config = dict(
    encoder_stem='deep',
    init='torch_default',
    magnitude_pruning=0.7,
    batch_size=256,
)
Rows from block 1 of the decoder, named by matrix and row number. Rows with one number belong to one channel. Each number is 128 + 32 x the weight over its row's rms, rounded and kept within 0 to 255. All counts start at 0. Numbers have three digits each. After the name is the row's rms in percent of the matrix's.
# convs0: first 3x3 conv (decoder.mid.1.convs.0.weight, 128x128x3x3), inputs 78-103, a 3x3 kernel for each
# convs1: second 3x3 conv (decoder.mid.1.convs.1.weight, 128x128x3x3, transposed), outputs 78-103, a 3x3 kernel for each
convs0.63 091:128128191128109200128128114000182128128128128128128128128128128128107124128113128128128128092165128128128128128052128128128128128052128128069128128092128128128128128128128128193128128128128128169109017160128128128128128121128128128128161128128128128128128128128128128128048128187030096156153183128128123128128199128128128128128128128128128107128084128128128128128098128128128128190128128128128128199184139128048128128128186128128128128128128128000128128128162241064075233173128128134079128091128000128043099099128136128095128164128128128148128128128128128128128128128128169128128128064062128128191067229128128128128094128128128128128128128128128128077160128076128128165128128128128128128128159105128128
convs0.64 099:128072128126222128128128128128128128064128128128128092108148128128128128143128128128128128123160128128128128128116128128085118128128128128128128071128128128128128128091128114167100128128068128044084128128061118055107093128128153128128092128155174188159128128128128128128127157128151128128128128097128128128194128128128128128181128128128128128171139128128101128128128128128128128144175137128177128128153128104128128128140162128128128128119128099128128128128128124128128120202128128128128128062128125128128040128128128134112220060100128128128177128128128128128110128128103167128151186198128198207190076128128135078128128128130128128132128128128128128197152128128128128128128051128128128126155182110111128
convs0.65 095:092128128128128128128128105128088128128128128190128031128118128210049128128128128128128128098061096128128128190128128128106128128128128081128128128128128128128128128007128128083128128128128128128128128128128128128128128128128177048107128128128128162083128243128128201128128086128128154128128128191128128161128128128128128086128128128128193128128128128128128128217128128128128128128128128128128128128128128128000128128000020128028128128128128128128071128128135128188128128112128128119128128130147083212128128128128158128143081128128128128128128128128128193128128128128043128128058128128128128128128045128128128076128128029128128128128128128128128128128128128151128138128128128128128128187128128128128198
convs0.66 135:146111208122065174128036192128202177160042128128051128106083128087165065099096099101128128128065128089128128097048128128128128128117085128128128128157127164128194118130128128128160128205128128128135128128225101156168128128151054002156128123128197210128128128128128155049128128183098184128128059178128128136093057070128128128128128128128128128128128128128128128128128128128128128128128104128138111111052128128119237128128183128073128128128128128240128179183128129128128128115128128128128128128191128045128128128173128128121134128088128128128141119102084116128128128099168128144126255114156084121128079149128074128128128128128128128052135128128107128159128128102080128099128174128128169128128128128178128
convs0.67 115:154128128128160157128145128128128128128128128128128128128040160142128128128128080128149047128128128087128113128128128128128128154128128103128175128094085159214128119132044128128128128128116095128128227128152128128128128224133128128128128128128128128128128096128128128128128128128148032153184128128180128157208128122169128167128128128128128128128128128128128203119072128128128128128128128128128087128128128128128128128167128113128128099128163128062087128128128128154038128094149090108128071128128128128113128128128128128139188128128128128128083076128101125121127131128128152160128216128128147148128128128128013128128070128128091068128128128128128105190092128117128128128096111119128087128186128128128128
convs0.68 068:069000128061128128080128128128128128128128128188128128128128128128128089132128197128128128128128190102128128128187128128128128128128128130128128160128128128208206065065167223128138187128128128128106128172128141128128060128128128128128128128128128171128128128131128255140128178128128180089204128187128128128128218249128128128128128128128128128128128128128120128128128116128128128078176128128141128128137128128128128128128088088100128128128128164217128128128128128128128045128123128128128128128128128128201128050128157128128101179128128128128128128081128212128128128064123074128128078138128128128128128128128128133128128189128128128128128128128128128128106219128128128128128128128128128128128128120128128
convs0.69 079:128128217128128128042128217128128128128128049128205128119089128128128128128128128128128128078097128128084128092128128160123186128128128128128128084128128128135094128128128128127155128128128128223128128128191128128128128180128128204128128128188128128128128128128128254128128128128195128128128113128205128128128128033128136128128128128128018128088128128128128128128128128128118128128128128128128094183067128128010128012064128128128208128174128128128128128080128128089128128128088143128075128128177128128068128128128128128128157128128128148128128128128131158128128128128224128128128128128128128128179128128202128128158128128128154128128128153128128128128128128143176128128128128128128128128128128128128128
convs0.70 082:000128128128120128128128128169128128128128128128128128128128175128128195128128091128128128128128011141128128128160128128128120128128128128034128128128128128128128128128128128128004128128128225128210216128128128064128128128140128128128128128128128177128071128128128196167128128128144128128128063158128128128240057219128128128128128128128128128128128128128128128128128100128128128213128084129181128128128128045034128128128071128128102128128128128220128128128128128128084097080070054047056128128128128141128128210128128128086128128128128128128128128128128128128128128128128128049128128156128125128128128128128128046128128128128128128128128128128128128128170000128066000142146007128128128128128128128087128
convs0.71 080:128128177128128009128021128128033128128128128128069025130148128128168125000128128128128128128088128128128138128128128128144128202128128185128128134090128128128180128227165128128128128169128183135128128063128128128140128128128128181128128128128128209128128128128128128128128128128097128128128016128173128128128128128128128128128128128128128128128128128128128128128128128128068182128128105128128047128053142128128128128003128128093128128128128128147089128128128128128232128128231128128187128128158128128173128128128128128044128128128128174128128111128128128128128180074128128128128193143128133128128006138128128128128128128128133128128128128128128092128128128128128128128069128128181194128128128215128128
convs0.72 084:056184128008169128083128128128142128128128128128128057128128128128180128128128128128128011170128128128128006128128216128128128128128128128179128128024128046128128128128128099128134128139128128128128128128128128128128128088128128128128168128213128128128128128128021128154128128128128128128128128109128128128128035239128128128128128128162128128128252255128128146128128171182178128128128145128072141168128145128128128128128128128128128128128128064128128128128128128128128128128128128211128060128128128128128058171128128128128128101128128128128128128128128128128128222128128128128128128128128128128128128128167128128128128046128128142128128128128128148128162128128221128128128128128128128128128128204128218
convs0.73 095:191167128128067128128128128128128128128102128069128128128128128128121128128128128128128128128163128128102128128128128128128084128128128128128128102128094128128085128112031128128128128133128128050128128128128025128128128128128128128106128142128128128161128128128128128136128128128128128183031128128187128177008128255128128128180128106128128128128128128128152128128128185128152128128128128128215128128178128128189037086093128128128128128096128128097128128128128128128128249128128128128128128168128128034128128128128101071128128164020128128028128128128128128128128128128128065029128001128128128128128128128128204095143128128128128128128128128128128145128128128128190128128128128128159128128128128128216128
convs0.74 091:128128128128128128128164128128081076128128128024128118128128202168128128128076128128077172128060128128082128128128110128072095128128128128128128099128128048128128128128128204128128165128128128050072128128128176128128157173128128087043128128128128128128128128128128128128128057128224128128128128191128148128000008250081128128128128128128128128128216124128128128163128128128147128128128128128128128128128128128128128128128073128153128128128128128078128128128158227230086128128162128128023255128128128128109219128128128128128128128167128053128150184128128128128128137108128128128052128128128128079128128128128128128128128128128128128128128128128128128128224128128107128128109128128128128128128122128156128
convs0.75 146:128087191105000158178128207128128128028000128128128128128128128177065122128143128092128128073206082128128119090111128073142094111118109128128128158080128149128128130128128098103128075090128128163128128128128094106128088104128057251128128128104128134161065128128118117128128128128101169055128128128165128128170174128128128128128128128128151128154197128123114128098169128128128128101128108128086128128128128112128128128133072178128128128128128134037128111126128099165128134062128128079128133128128120255092128088104081128139128172128086098128093081136107115128119128128128130128196079128128128128128128128128128101128128144128113106119114056128098106128111128100103083128098101128128137128052128128139128
convs0.76 091:255128128135128073128128065128128128128063128128128114128128128128231128128070128128128079128122128128128091118128128128167128128128104128128128031105128128187172128128128128048132128194128128128029128128128128128128147132128128116128128101128128175128185038128128128128128128128128146220128213128128216128128217040128128128128128128128128128128128128128128128128093255128128128082128128128131128128200180128128128128065128128156128128128128128059128127150128128128128128128175128128128128128128050128128128128128128067128128143122128128128128128128155084128128128128128128128128162153128128128128109128128128128106128150128128128128089128141128128128128128128135128128128147128161128128128128128128128
convs0.77 096:128128128128052128128128174128128128142128128186128128128128061128128128128128128128128128128128128128128078128077101128255180128128078128090128128128128111137128128128128128218170206128128128128128077128163133128239137128128128128128096128128128128128128227128114128128128128128128128128180128128128170128128128089104128069128142128128128128128128128077128128128128128128128128128128128128185128128128128128128128128124128128128150128128128128033128128128175128128126128128128123128128128233128128128128038128128128128149128128110128128081128128128128128128128128128128128128128128128128103128128102128128210176128128128128128128128128128128128128128210128128128145128098062128128128128128128193239128
convs0.78 082:128128128092128128112128128000006025060166128128087128128128128128107227128128128173114128128128128128128176128128128128128227055128128128064128128149128128128100128128128128128128128128128128128128128000128128128210128178128128128128202128128128092213128128134128128128141128128170128143128128128128128109128128000057128138128128128128128163193227128128128128128125128128116128128128128128080128128089128128128128128128192128199128128162128128128128128128128128128069128056128128047128128085128128128128128128170128128128128093128128128072128128128128128213128128216128128128128128128128029128128128128128128255198128128128128128128128128141128128128128050128120128128128128128128128128102128128128128
convs0.79 076:128126128128038128128128128128128128128047213128128128128067128128145128128128196113128128070128128128128128128167128128128233071128128128128128128090128218068128128128128128128128128128128128089128128128128106128077128128128128128128128128128128183128128176128128128128128128057128128173128129128128128128035128128128128128207128128128121128062128128128128128128128128128128128128114128128128106220128148128128128172143128128128128128094128128046128128128128211128128158128192128177128128128128083128128070128128128128128128128083107128128128058128128068128128128128128128128128175128128128128128128000228128128128128019128128128128128128128128128128128128128128128128128059128128128128085128128215128
convs0.80 085:175128047128055099128128128128128128208003128128128128128128128128179034128128128128119113064128128054061128128128128128169128128128128128128128036128128181128196128128128128242128128060128128128209093128197128128128128128128128128112128064099128128128185128128128128128128097128128128128128178128128038128000128128128128171128157128128186128128188029128128128128128128128128128128093128128128128128179128187128088128128128128128128128128128101052128128128128128128124201128128077128128159201183128056128154128128128055128129244102128128128128128128128128128128128128171128128220128128128128131067206128203128128128135128128128128128083128128128128128057128047128128128128128068128128075089128128128142
convs0.81 079:128103128128128128128128128128023128128128139128128128062128128128128128088069128128065128128000053128093128134128128128128059128128128128128132128128128128128146095128128128021128131128174128128128128128128128128128128057128128128128176128128128128128023128128128128148128128128128068128195128128128128128175128139128128128128175189128128128128128128128128128163128128136134128145128128128128128128128128083128128128128128222128128128128128168128054223128128128088128074128128128128128187128151188239145128233045109146128086068211106130128128128128128088128128128128128128139128128128128128128208226128128128126128128128128128164128128148128128128128128128128128128128128128187128128174128128128128128
convs0.82 077:128073231128105128220128219128172128128100128220142128128128128155149176128189128128152128128182117124128091128128093128128128128128128128128057128047128107128128128128128128217128093128128128038128128184128128128128128128182128128180128128128128128110128171128128128128128128128087128128128128128128128128220225128128128128128207128128128128128128097130128142190085166133128188128128128128247128128181182128128180128098128126128128128128128128074128128128128128177128128215128128128128128128128128128128128128087128128074128200010073088128128128128128181128128128128185167114128128128200128128128128128128128087128128128128128202128128128128128128128128128080128128128128128093128128164139128128128128
convs0.83 072:076128128128168128128128128001062128128128128128128064128128128128128103179128128128128128128128176128120128202128128128128128128128128128128128128128128128167128128128128152128128128128128128128128128128128177103128128128128128125128128040128128113128128128128128069128128128128128128128128125128204128203015128238128128138128128128128128128128128128128128128128128128128128128233128128128128128128128128128128128128128128128073128128128128111128128128128164128092128128096043128128200128128128221128128128221128128128128128128128128128128128128128128032077128128128128128128128128128048137128193128128142167051194128128127128128118128128128128128128128128110128128193128128128128128128128128128128128
convs0.84 175:128128128128104145168148128128128128128045047129128128128160130204128128128110082128128096128035104128117110076128128128165128078109104128088115128045123150128160128183128183128159154165138128128128128128128128123128128105128128028128128119128113128128160128128104118051097052128070128128128128128100128128128223128128164128128128118128128128118128147128128128128128128128128128128149128129128128128128135128118159128058136128094128111080128092128128120096128128126128128110128128143128128079128128046098128128063128102128118128041114128054073013100108000136128128128128090091128070091128140130128128128128128070128130128128105128128080101128093113128058128128071128128128128128128096128005050134116125
convs0.85 085:185128128128070128128128128128128128081033128073128203128128058128128128128030128128034128128128128128076128128096170128128128128128128128128128128097128128073101128128128197128128128128128128128128128128128128128045128128128128066128069128144128128189171128171166128128128056128128128128096128128192128128128128128128169128128146128128128128128128128128128128128128128139128128128078128128203128128128160185128128187128128160128086128128091128095128128200128128128128128128128128128024210140241247128128131128128128128140128016128128128128128070128128074128128128128128128128128128128183171128226128128128128204243155128128128128128128128128128128128128183186128128196128128128172128128084128150128128
convs0.86 090:128128190128128163128128128128128128128128101185128128128138171015128149046128128074128128128072128128128128128177128128128155128130128182128128128077059128128128128128128128128128143128096098128187128128128128128128128128128128128068128128105128128128128128128041128128109128128128000128219128171128128097128020066128170128128128151128241222128128128128128128128048128128121128032128128158128128128128128167128229128110119128187156128112205128128128128128128128128128128018112128091128140128128128128128185166128128200128128217128128128128128128128128128128128085128160144128203128181128128128128145128128128192167176128128128128128128128128128128128208128055128128128131128128128128128128128128128128
convs0.87 091:190128128128137128152154061128128174128080128128128128032128128010128128128130092128128128128128042128073094119128165136211128128128128128211200197128128128090194040068128128193128027128128128128128128128128128081128154174128190137056128074128053128137128128102173093128128146101128228101128128100090128128211180000020128072128128128222238128215128128136128128128128128128128128128080128061158128128128128180207121128128187152128128128128128128031128206128128128128093128128152128128128128205129128164128059158128128128206128178128128128179128128128181128128128128128128128128128121128128128128128070128096128191139234128128128128128128128128106128128128128128152128152228128123128128128128054128128128
convs0.88 083:128130128128128128128128090128128212128128128128128149128128128128128036128128128128128128128211165128128154013128128128128071128162118128128128128128098128128128128128128128128128197128221128128128029150171128128131134128128050054128128155128128128128128128128128128128128128128049196128128128149128123200197124255128128202128128128128128128155128128133128128128128128128128128089128128154216202128128235128128128128128128161188128128128071128110128128128075128208128203067128128128074128128155128110128128128128128128128128128128128128128105128128128128128128128128124000128128076076128081074128051089128128077128128203174128128128128128128128128128128128128128128242216255128127128041052128205128128
convs0.89 112:128103128076128179128184128128128145128077128173128128128128128175171042128106076128128110128119086128077128128128128128128016128124128128128128178070128128181128128128128128022150128085107128128128126156156128128138128128128128253066102118102211128128128066128128128149128128128128156026128083196128128128152128128128128128128128128128107128128128104128128128128159111128128128096128128128014128128128128102128128128101128128192128128128128128179128128128128128084128128173128089128019107077164096067202128071128128128128128128128128090090128128128128052073142128080136128128128188100128106128202128128128102076128049128122103128095067128128128128128128182128098128128114128109117128128142128128173128
convs0.90 087:222128138167115128237128161128128128128128128128128128078128128128169102128128163128128128128128128107173128128128128128068040128128128128128076128201128128128158128128128128128105128128128128128000128255128128128128055021083210128128128128174131128128128174128128128128128128128128141128128179128097128128128128255042128152128128128128128128128128128128128128128128128128128128182128128189151128128184107062012097128128020128128128128096100128128128128128128128128128128128128128128128128128128128128140093128131114128128128143128066128128128128128159128128128048128128128128101128128128128146128128128128128040128128128128128128128128128128134128128128128128128128108128128128128128128119128128128128
convs0.91 111:108174128128128128005034158128167128128128153128128128128128128128128043128087128128128128128128128128128128154030128128128043128128128128185128092128128128202128128128117128219168128133128205154101128128104128166128128128128128026128128147128128128128128212128159170128112095128128128069128128083128077195128128230173075128199196140146128128191061128128128128178128128128128128128128128128128117128156121128123128128190128128177110071096128195158128128178128128115076128139046088074128128153128128041225148128168128095128128098109163128128128128128128100128128101128128116128127166125128128128128128111128128128096085125128128128128128128128128128146128050128123128128128128133128102128190094128128128
convs0.92 084:128128128128128128128074128128128102128128128154154128128128128199128128128128128183128128128128128128128128107128089068108128128128128128194128052128128203117128128128128128128128026128128082128135128128128128148126054094110128128128128128128128128244128128189226063128128128128128128128128128128128128128000128128074128128128128128172128128128128128128177128128200128128128128181128182040128128128128128128171128074128128128128128128086128128101152184128128175128128198128128237128128128128128128128128098128128128128128128128128098128128128128128208168128128128128128106128128128128005085064088128128176128207093179128128128128128128151128083128115128072128169128128181128128128161091128128128128128
convs1.63 112:087128233087128128128128188128128128023177075107063128124108128092187128128184153171128128150162128128128128152128053130191128118128080128097128128128128128226128232086128128096128128128128128059128128128128128109128128128128128128128129128128062128128150128128128128158128128128116128128093068143128128128128128128128128128128116128128128073128128128128128128128128128128142128126128108128169166128128128128177086065128076128211080128096128128158127150128128128128168168138115200128128226128050111128128128128128097128128125128128128128128025128128128158076128129128128128128128128128128128128161164128128128021161128046128128128137128128128128128128128128128181128128147247128128144128120108128128063
convs1.64 071:128128063128128128067128128128128100128128128128128096128128128088128128128090128128128128128128128128128128192128128128128128128128146128063128128000128187128128128128128169044128128128128128178128161128128128169128128130128165128128128128157149128128128128128087128071128128128120144128128089120128128128160128128171128164128128128128080128128092064128128128128128128128128128128128128128128128128098094064128128128128128128128128128128082128121128131128109128182128128095128128128128128099128128005096128128128066154128056128033217188128146077163128128128167128128128085128128128128128128128255208128161118128212128076128128128128128128128128128128128148128128133165122128128128128170099200128143088
convs1.65 105:044085095102128128061255128128128035218128059128128128129128164083219067128128128128128128128128128128128128133128128128128049000128114128128128128096128128046039128191160128193128128128128128128128076128128128128102128128128128128128128128128053128128127128128128128128127128128128128128102128128139128128128128172128128128128128128099128128128128128128128128128128128128128128206119128073128128128163128128175128128128128128128166128128128128128128128128128128128128128128128128128128128120128177177128059089128128128128144128128128103133162128128163151068128138088128128128112128128128128128128128234140182128128128128128128128128128128128128128163128128128128128231232128021128128128100128104128205
convs1.66 063:128044128128255125077128128128128128128128128154078128163204128128067128128128128128160128128128128128173128128128128173206128128128128128051095128128128128107128181042156194128128173128124128090128055128128128128098128128128149117113128128128128075128128128071095096128128128068128128128128128128128128057040220128083128087128128128128128128128128128128128128128128128128128128128155128128090128128128128044128128076088128042128105128128128128128128128128128128081128128138128128188157128128128128128114128128128128128043128128032128053128128128117193128128128128128128128128128128128128105128175032105132150128128128128128128128128128128128128128156053128128128128128177150192116128128117101128050128
convs1.67 049:079128128040128038153155035128128128128128128128048093155128128128245128128079128128128128128173128128128128128128128128128128128128162128079128172128128095128128128128169072128128128128151101128128128128128128150128128128128128128128096128128128087128128072128128128128128128128128181100128128128128128128185128128128128080128128128128128128128128128128128128128128128128128128128128128128128128128049128128128128128104128128128112128128128128128128089106128128128128128196128128100128128128128129128128210128128128126128128128128128128224128128128100128128128128128128128128128128112128128128128172128235128128093154128128128128128128128128128128128128128128128128128166128128128128128018128128068128
convs1.68 111:128111128128081128134078128128092111072210109128048128128128128168128070128128126128128128129128157128128165128128128113128128066128128034049037128128128131128083128128136128204094148128128055128128101013104113128128128128128128053128128128128187128128128128128128128158128128128128095128128128128128128128128156075174128128128152139128193128088126128128128128128128128128128128189128128174141128128128110128161255128128163128128194128128145128091156102128128128128128128128128109128189123222128128128128088128128088128003128104128098162100128128128128130128128128128128128128128076128128128128128128128134128128128108128128128128128128128128128128128128128128107128128128189128061137128128128039124116
convs1.69 112:128128128165128128128057097128074128156021106128080128235128128167128205094128128128171125128128111128128148098128128128128217128128128128128128128128128143203128128128128128128128106047128128128128101069128128018128128128131128128128128119128164128210128128128128128128128128128128128128128128128128170128128128128128128128128128128128128128115128128128128128128128128118128128128128128128071128128128128128182208128128178153255128128128179128115128128128128201162128150128128128128128117117128128128128128128128128009060128156133128062128128128128151128128128128128128128139128128128159128128128128085128128128179128128128128128128128128128128128178128112128095127210079128128085086128128128176060064
convs1.70 108:159128128128049128104077128128128128128128128136083083128213215100128141107128190128190128128128128128135128065128128054128128128173128128128128170128069197231128128128128128128128128073128128128128128128128014010089128150128128128128128128128097128128128059143128128128128120128128128128128113128157128128128123128071128128148146128128119128128128128128147154128128128128128128196128128091128166143140128217128128128179145200128128089149128128103128128128128175128215128210128128133128128087128128128128128128128128065128133033112210128128128128128128128128128141128128102128128084119128128128128167022128173088191128128128128128128128128152128128128128128138047163170128128113144107128128128128059128
convs1.71 114:046128128140128080063062128128128061189128128128128128137128239128054128128109128128159128128142128128151128128128128102128128076128128128128078128128166220128110128128128128128128128128062109128170117128128103099109128128128128128128128128128128128128128128128128128131150215186096111128128128132180251128163128128128128185128128128128128128128128128128128128128128128128128128234128128141128128117128137128128055156128128128198128091128128128128151128128128066128126127128128128128211128128128068128111104128128060104128128128132128040024181128128128128128128133128128128128128169128128128128128128128128205149128127131128128128128128128128128128128181107066128128052128148060128128128128046128043128
convs1.72 103:128138128205203128128128157207128128128128128128128150128000128128128128116128099128159128128128128128128128040160190091128066055128128130128255107058128128128139111128128128128128128128128128138220128171128128133128128128114128128101128125096128128128128128128141128128128128128128189204124128128128128089107128128118128128128128128128128128128128128128128128128128128128128128066128128128128128128152128057145128170158070251128128128128128128168128128137128128128047128169128128128128116128128156107058128181128125128128128119089128128192128096128152129128128128128128074128128128128128128128255128128128128120128128128128128128128128128128128128125128128060255128128128128049128056128186128128128128
convs1.73 102:128128128072128128187186106071128128128224112128128128180128143200128017203128128148128128091128128128128128128128128159128049128128128128119128128128128128123128128144128128128081105159128128128112128126155128125237128128128122193128128128128128128128128128128128128128128128128128160128128128091128128093128162128219128128128128128128128078128128188128128128128128128128128128128077128128128128159128128128128077128128128128108128128128128111167128128128128128128081128066128103128128128128128128071131128128134243128255209021128128199135128128128128128128128128134128128085128128128078137128128128128106128128128128128128128128128128128128128128128128181128128128145128128128053128128128129128128128
convs1.74 104:134167128158128128255128128128128128169217128108074128175128103239128016220050128128149128128128128128128128062128128128007128171128123128128131128096128128131128128128128128128128128128128128128128093197128128059128128128128128175128082128121128128205142128191112128128057110128128128128066128128122066128128085166128128128128128128156128128128128128128128128128128128128128128060128128117128128128128128018087059180128128000184068128128128128128128090102128128165128128128128128128035123015128128128003016024048104155128128128073181128128128128110128123128128128128091128128117077128128124128128128128069071132031079128128128128128128128155128128109072128128156128128128128128032168128128128128128128
convs1.75 047:128128128128235128128128128128128128128255128128128161128128128128128076128128128128128128128128128128128128128128128128128189128128128172128084095128128128128128128173128128128128128128128128128128199143128128128128128128128128128160128128128128128128128205128128128128128128142183128128128085188128128141151128036128128128090128128128128128128128128128128128128128128128128128128128128128011128128128128128128128128006128128128128128128128128128128128128128128128128082128128128080184128219128179017138160128128128128128128079189084066156128128128128055128128148128128128128128092158128128128128128135128219158128128128128128128128128128128128128128128128152128151128053128128128128128220055128128128
convs1.76 118:199071128193200128128128128128079217097156128128128128128199128155012128128128128128128128128148121128128128128145128128128128128140128092159128094128121181079128128068128128128128128128128128038128128128049128128128128128128128149128153128128128174128128128057127128128128128113128128128128128128203128068191185128128128144135098128128128128128128128128128128128128128128128128128128128128128128128156191128128156089088098128128128128099128111167112128135128128128128132011093128160128128080128106128128094128092128148128128163117128168128128128128139128127128128149128128097128128128128122128128128128062029128128128246128128128128128128128128128128109167128166084128128137128103039128128124128062128
convs1.77 106:128128062128128095141128222128124128033128128128128165128056128128128160128219128128128128128204128137128128128128128128128194128142128128128128128244080129136113154119128128128120128058128042104134128128153128128128122128128128128128160128128128089236130228128146192128128155115128054128162172128176188193130128128106128128128128128128166128128128133128128128128128128128157128128161128128128076128131112102092128154128128128148128109102128128177128143128128128128128128128057128128128128128168128163170128095128233128233128236217073067119128128128128109128166192128128128097128128128128128111128075128128206128128128128128128128128128128128128128170128116128128128137128195128000027128141156102128128
convs1.78 104:128139128199128128128056122145202128201000216128128128128128128128051200089000128128128128128128099128128128097032128120069156128055128184128128116128163128205104068128198128128128128128128128128128128229128128078135128128101128161128128128128128128128152128128128208128128186128082128128093128128128069164200000128172128128128128070156128128128128128128128128128158128128128128122128128084153128128173000128085096128162128094144128128128128128128128128128128198170103128128170128133128113069086128128128128072128128128128111071193182128136128128128128093128169128131128128128128128128128110128031128128128128128128083128128128128128128128157128128128128128213052230128128128150128181255139035072128091
convs1.79 102:128128243255170128128128128128128108128216101128128226128128176128128128226128128140166128128172128128128111128162128128128128128128058128128128128128216128128128148128128255128128198090075147128161128168128053168080095128088104166128128128128128128128128143128128057128128128128128128122223128128128128017128114122037128095159128128160128128128128128128128128128128128128150128079128083106128128082206128128206128154093128128128128104082128128180091128128062128128071128128128156128128128143077128128128128128147119128247128128128102128128128128053128128128128153128128128128128128128128150117153128128128191128128128128128128128128098128128128128128128128128233117128223243118083128129255128128128214
convs1.80 110:128061128128095128228128128046128128128128084128059128128128115255096128176128128091128128101179115128136128128099160180139128154128216128128128119215128034080128128128128148128128128128128094128136016052128128128128128128128103153128128128128128128128128127128128136128100128109128179073128128084202128128097183128179128128128066128097128083128128128128128128128128128128128128128184128185107147210128128128030128143083128128128031128111128128153128167128128105106128128107132066157128128128170115086210125128128128165128230128128183205128128128128128128152128128128128128102128107109128128128080128128128128128089106128128128128128128128128128128128128204171078151128128128128128128128173128128156205
convs1.81 112:128158128128004049128128129167128128128072128128109128128128128140134101128128170128106090144128161128128128128053128083080063114128123128128032128128128128128128128128170128128176170128128128128097082128128100080128128146128128143128117128128059128128128220210128128128128095085128070128060128128128010151128073071128096128128128128128030128128128128128128128128128128128128116128128128128128128128183183133128128081255191128072128128128128128128128128128128128097128133197128128128128207123124128130128146198128128128128128039128128159215128128128128128128128128128128128128128089115128128102177228149230128128128071080128128128128128128128128128128128111187128128128128092190102083128173128128156128
convs1.82 113:128128128128147063135128128128128128016186159091060128128111128128128128128128128128128128128206128123128128128128128128205128128128128128140128066128128128128128128128128099128128128128187128128128128070054128128128128128128128148141128128128198128170128114072128128133128102128128128128131128158128128128178192111128154128128089128128128099128100128128128128128128128128128128128100128201153128128128145128128128208027092128128128128128128118152102128128128125128142092128128114085083168128128105128128128128128110159145250206128161128205128128128128128128128128128128128128128099128128128128128128128059128128128128165128128128128128128128128128128095070128187035107099096128052128128128056077168128
convs1.83 110:148128128078128128128128139128128063244084128182150128128128128128128128129128128079128095128128128128128128128128128020041011128128128037128128035051128128128039128128133128128128199128128128128128154128128128128091124128128128185128114125128043188128128174146104128128104128128128154128058057128128128128128099144153128156128128128128053128128108128128128128128128128128128128155184128128154128128162128006128156128199115055128128050128098128128153088128128141128128128128128091093128128128128128040099147128128128128128128000128202128128134128128128128128128128128128099128128107108128108128128128128128132128128128128128128128128128128128128128128128108128148128128128128112146157095128255128100128
convs1.84 050:128166119128126128128128128128128128128128128128124128128128128128128100128128128128108128128128128128128128158128128128128194211128128095128069128239128128128085128128128128128128152128184128128128128128128128128128128128128128128128128128128128128199128094128128128147128128128097090128128128128123128128139219128117128128128128128128128128128128128128128128128128128128128128082063160128128163128128128128128128128154195128128128128128128128128128128128128128151128128128128128128128104077063041128128128051128128128128239128128088128128145128128128128128128128128128135128128172128128128128128128128000000107128128128128128128128128128128128128089023128128000133100024128128158128192152187070128128
convs1.85 099:128128128128128021128128063072128128128128128128128101128076097128128128128188128128179143128128128128100128128128128195128093128176128128199156152128189128128128186128128128083140206202128128128128128128128098128128121128128117157128086128128128128126128128097087128128128132128065067128128102077180184128223244128128158128128128128128046128167091128128128128128118128128128128128128128128168128128192128128161114128128128024118076128111128128128128128113128128128128128051044128040060128128124117128128128128128228165128128128133128168180119128129127128148128128174128128128128128128128128128154128128072128205128104128128128128128128128128128128166128101128128128128128057128128128051128005171030128
convs1.86 092:054152128030000128050081128142128128128128128052128128128128128072128205056125128128128128128128128128128128128128128138128164128128170148128128188245128097148128128129128128128128128128128128128128128128128128128058128128128128165128128128128128128128128057128128128128128128128132128128132128161128128204189128128136128128128128128128078128128128165128144128128128128128128128128154128128128128128128128128128128179128179152128062102151128101128121128128099128084128128128128128128128101128050023239128128128128128128128128128128166072128128128128128128128128128128128128128142109128128099128064128046071164128150128128128128128144128128128128128128128033128064128207026000128128170128128128128128128
convs1.87 110:128071128063006128128128128128128128078128077128173173159128128146128128206128128128128128128128128128128128128128137128113190128172111046128128128090128128047128125128128055151184128150128128128128077128169128128128128141111128128128128128128128128128159128128133071128089128128115128234128183095128128187209128128128128198128068128059128128128128128128128128128128128128128128128128173128197128128128097128128044128144128128062128128128128128128094128128110128128128128091128128088119128128123128128173128128128128136103038149196128128128128128179128128149128128128115093128128111128128128128085106128128239128196161137128128128128128128128128128128160026128162056154128128128126074128048128082128132
convs1.88 104:128076128128226159128128163055128128130231128128128128150128128150128128128128128139128172128128128128121128128128128181180128128191181128128128096128128128128128128075128128128128117128128080143128128128128037128128128128128128117128128128128128173192128128219128106128144151128073128128128128128128128128128128128083128128128128128128128128128128128128128128128128128134128128036128128128128128128128128128068128158128128128128162128128128128149090128128128128128128128128128128087188128082128135128095128052128128128128136205128128128055128137128128128128147134155128128128128155138145187128095056128128128128147068123128128128128128128128128128128077128128128174128053172128059128044128128048128012
convs1.89 059:042034036130170152128128128128128128158090117128114128128128128177128128128128128098162128128139128128128128128128128128179128128118128027051128086173112128128128128113128065191128128098128128071128039128128072164128128128128143128128128128128065128128128128177128128128102181128175128128128128128128080050181188128058128128128128128128128128128128128128128128101128128128128128172186128058052128139128170128169128165092128128128128128128128128128128128128128128128128128114104128163128128128128089181128128128128128128214128128128128128128161128128128140128128128128114128128098128128115128128128170128228128128128128123108128128128128128128128128128128128128128128128128128128000100128051128128128128
convs1.90 112:128199095095128108048128128128071098120136128128128128128128128122128096157255247137128128128128145156128128128128255141214128128214167170169128128128128171128107141128169128053128128102128128143128160042128188128128128128128128128128128128128012124128128101143128128128140042128172128128128128144071128107078205075098128064128156128106128128088128128128128128128128128128128128128068082128066074051128128128128128166128047128128186128128128128128128140128128128128128128146128123128096128234184128061128128128128128185128100140128071128128128128100128128128128128128128134128128128128128128128166128140128018075128128128128086128128128128128128128128128133049096128128128128128128128128128128067128070
convs1.91 062:090128144176128128128105128128128128128246128080067128106128128167128128128128128128128128128178128128141128128140128227128092128180128128128128052242128045128128128089128066128109128128174174094128128131128128128128128128128128085128128128128128033128114128128104128128175128109128170128128128128128191128128128128128159172128128128078174128128097128128128128128128128128128128128100089128053128177146128022170101128096071128128128128128128128178128128128128128128128128192128128128097128128128000095128128128128128128128227128150128128128139128128105128128128128128128128128085128128128128128189128128128128060086082128128128128128128128128128128128128225192128108128128128106128128255074070128128128
convs1.92 115:128187128182128128128128128128092095176128128128128228184128128255086036128128128128128128128094094128092128170065128164128128128128128128119128128128128128128128128128128128128156128128122150128208128128128055158165128128128128128052128128128057128128093128128051091128128128128155185128128132128077129128165195205128128128128128128128128128128113128128128128159133128128128128128038218131128169111221128128128128158128128128128128128128128128128128128128096128128128157128064074128128236169128128128128128155128078143154035041128086128161128128128166128128128156128128128171128128139129128139128128128112128045188252159128128128128128128128128128128128128083179121128190128128181128199128128209128003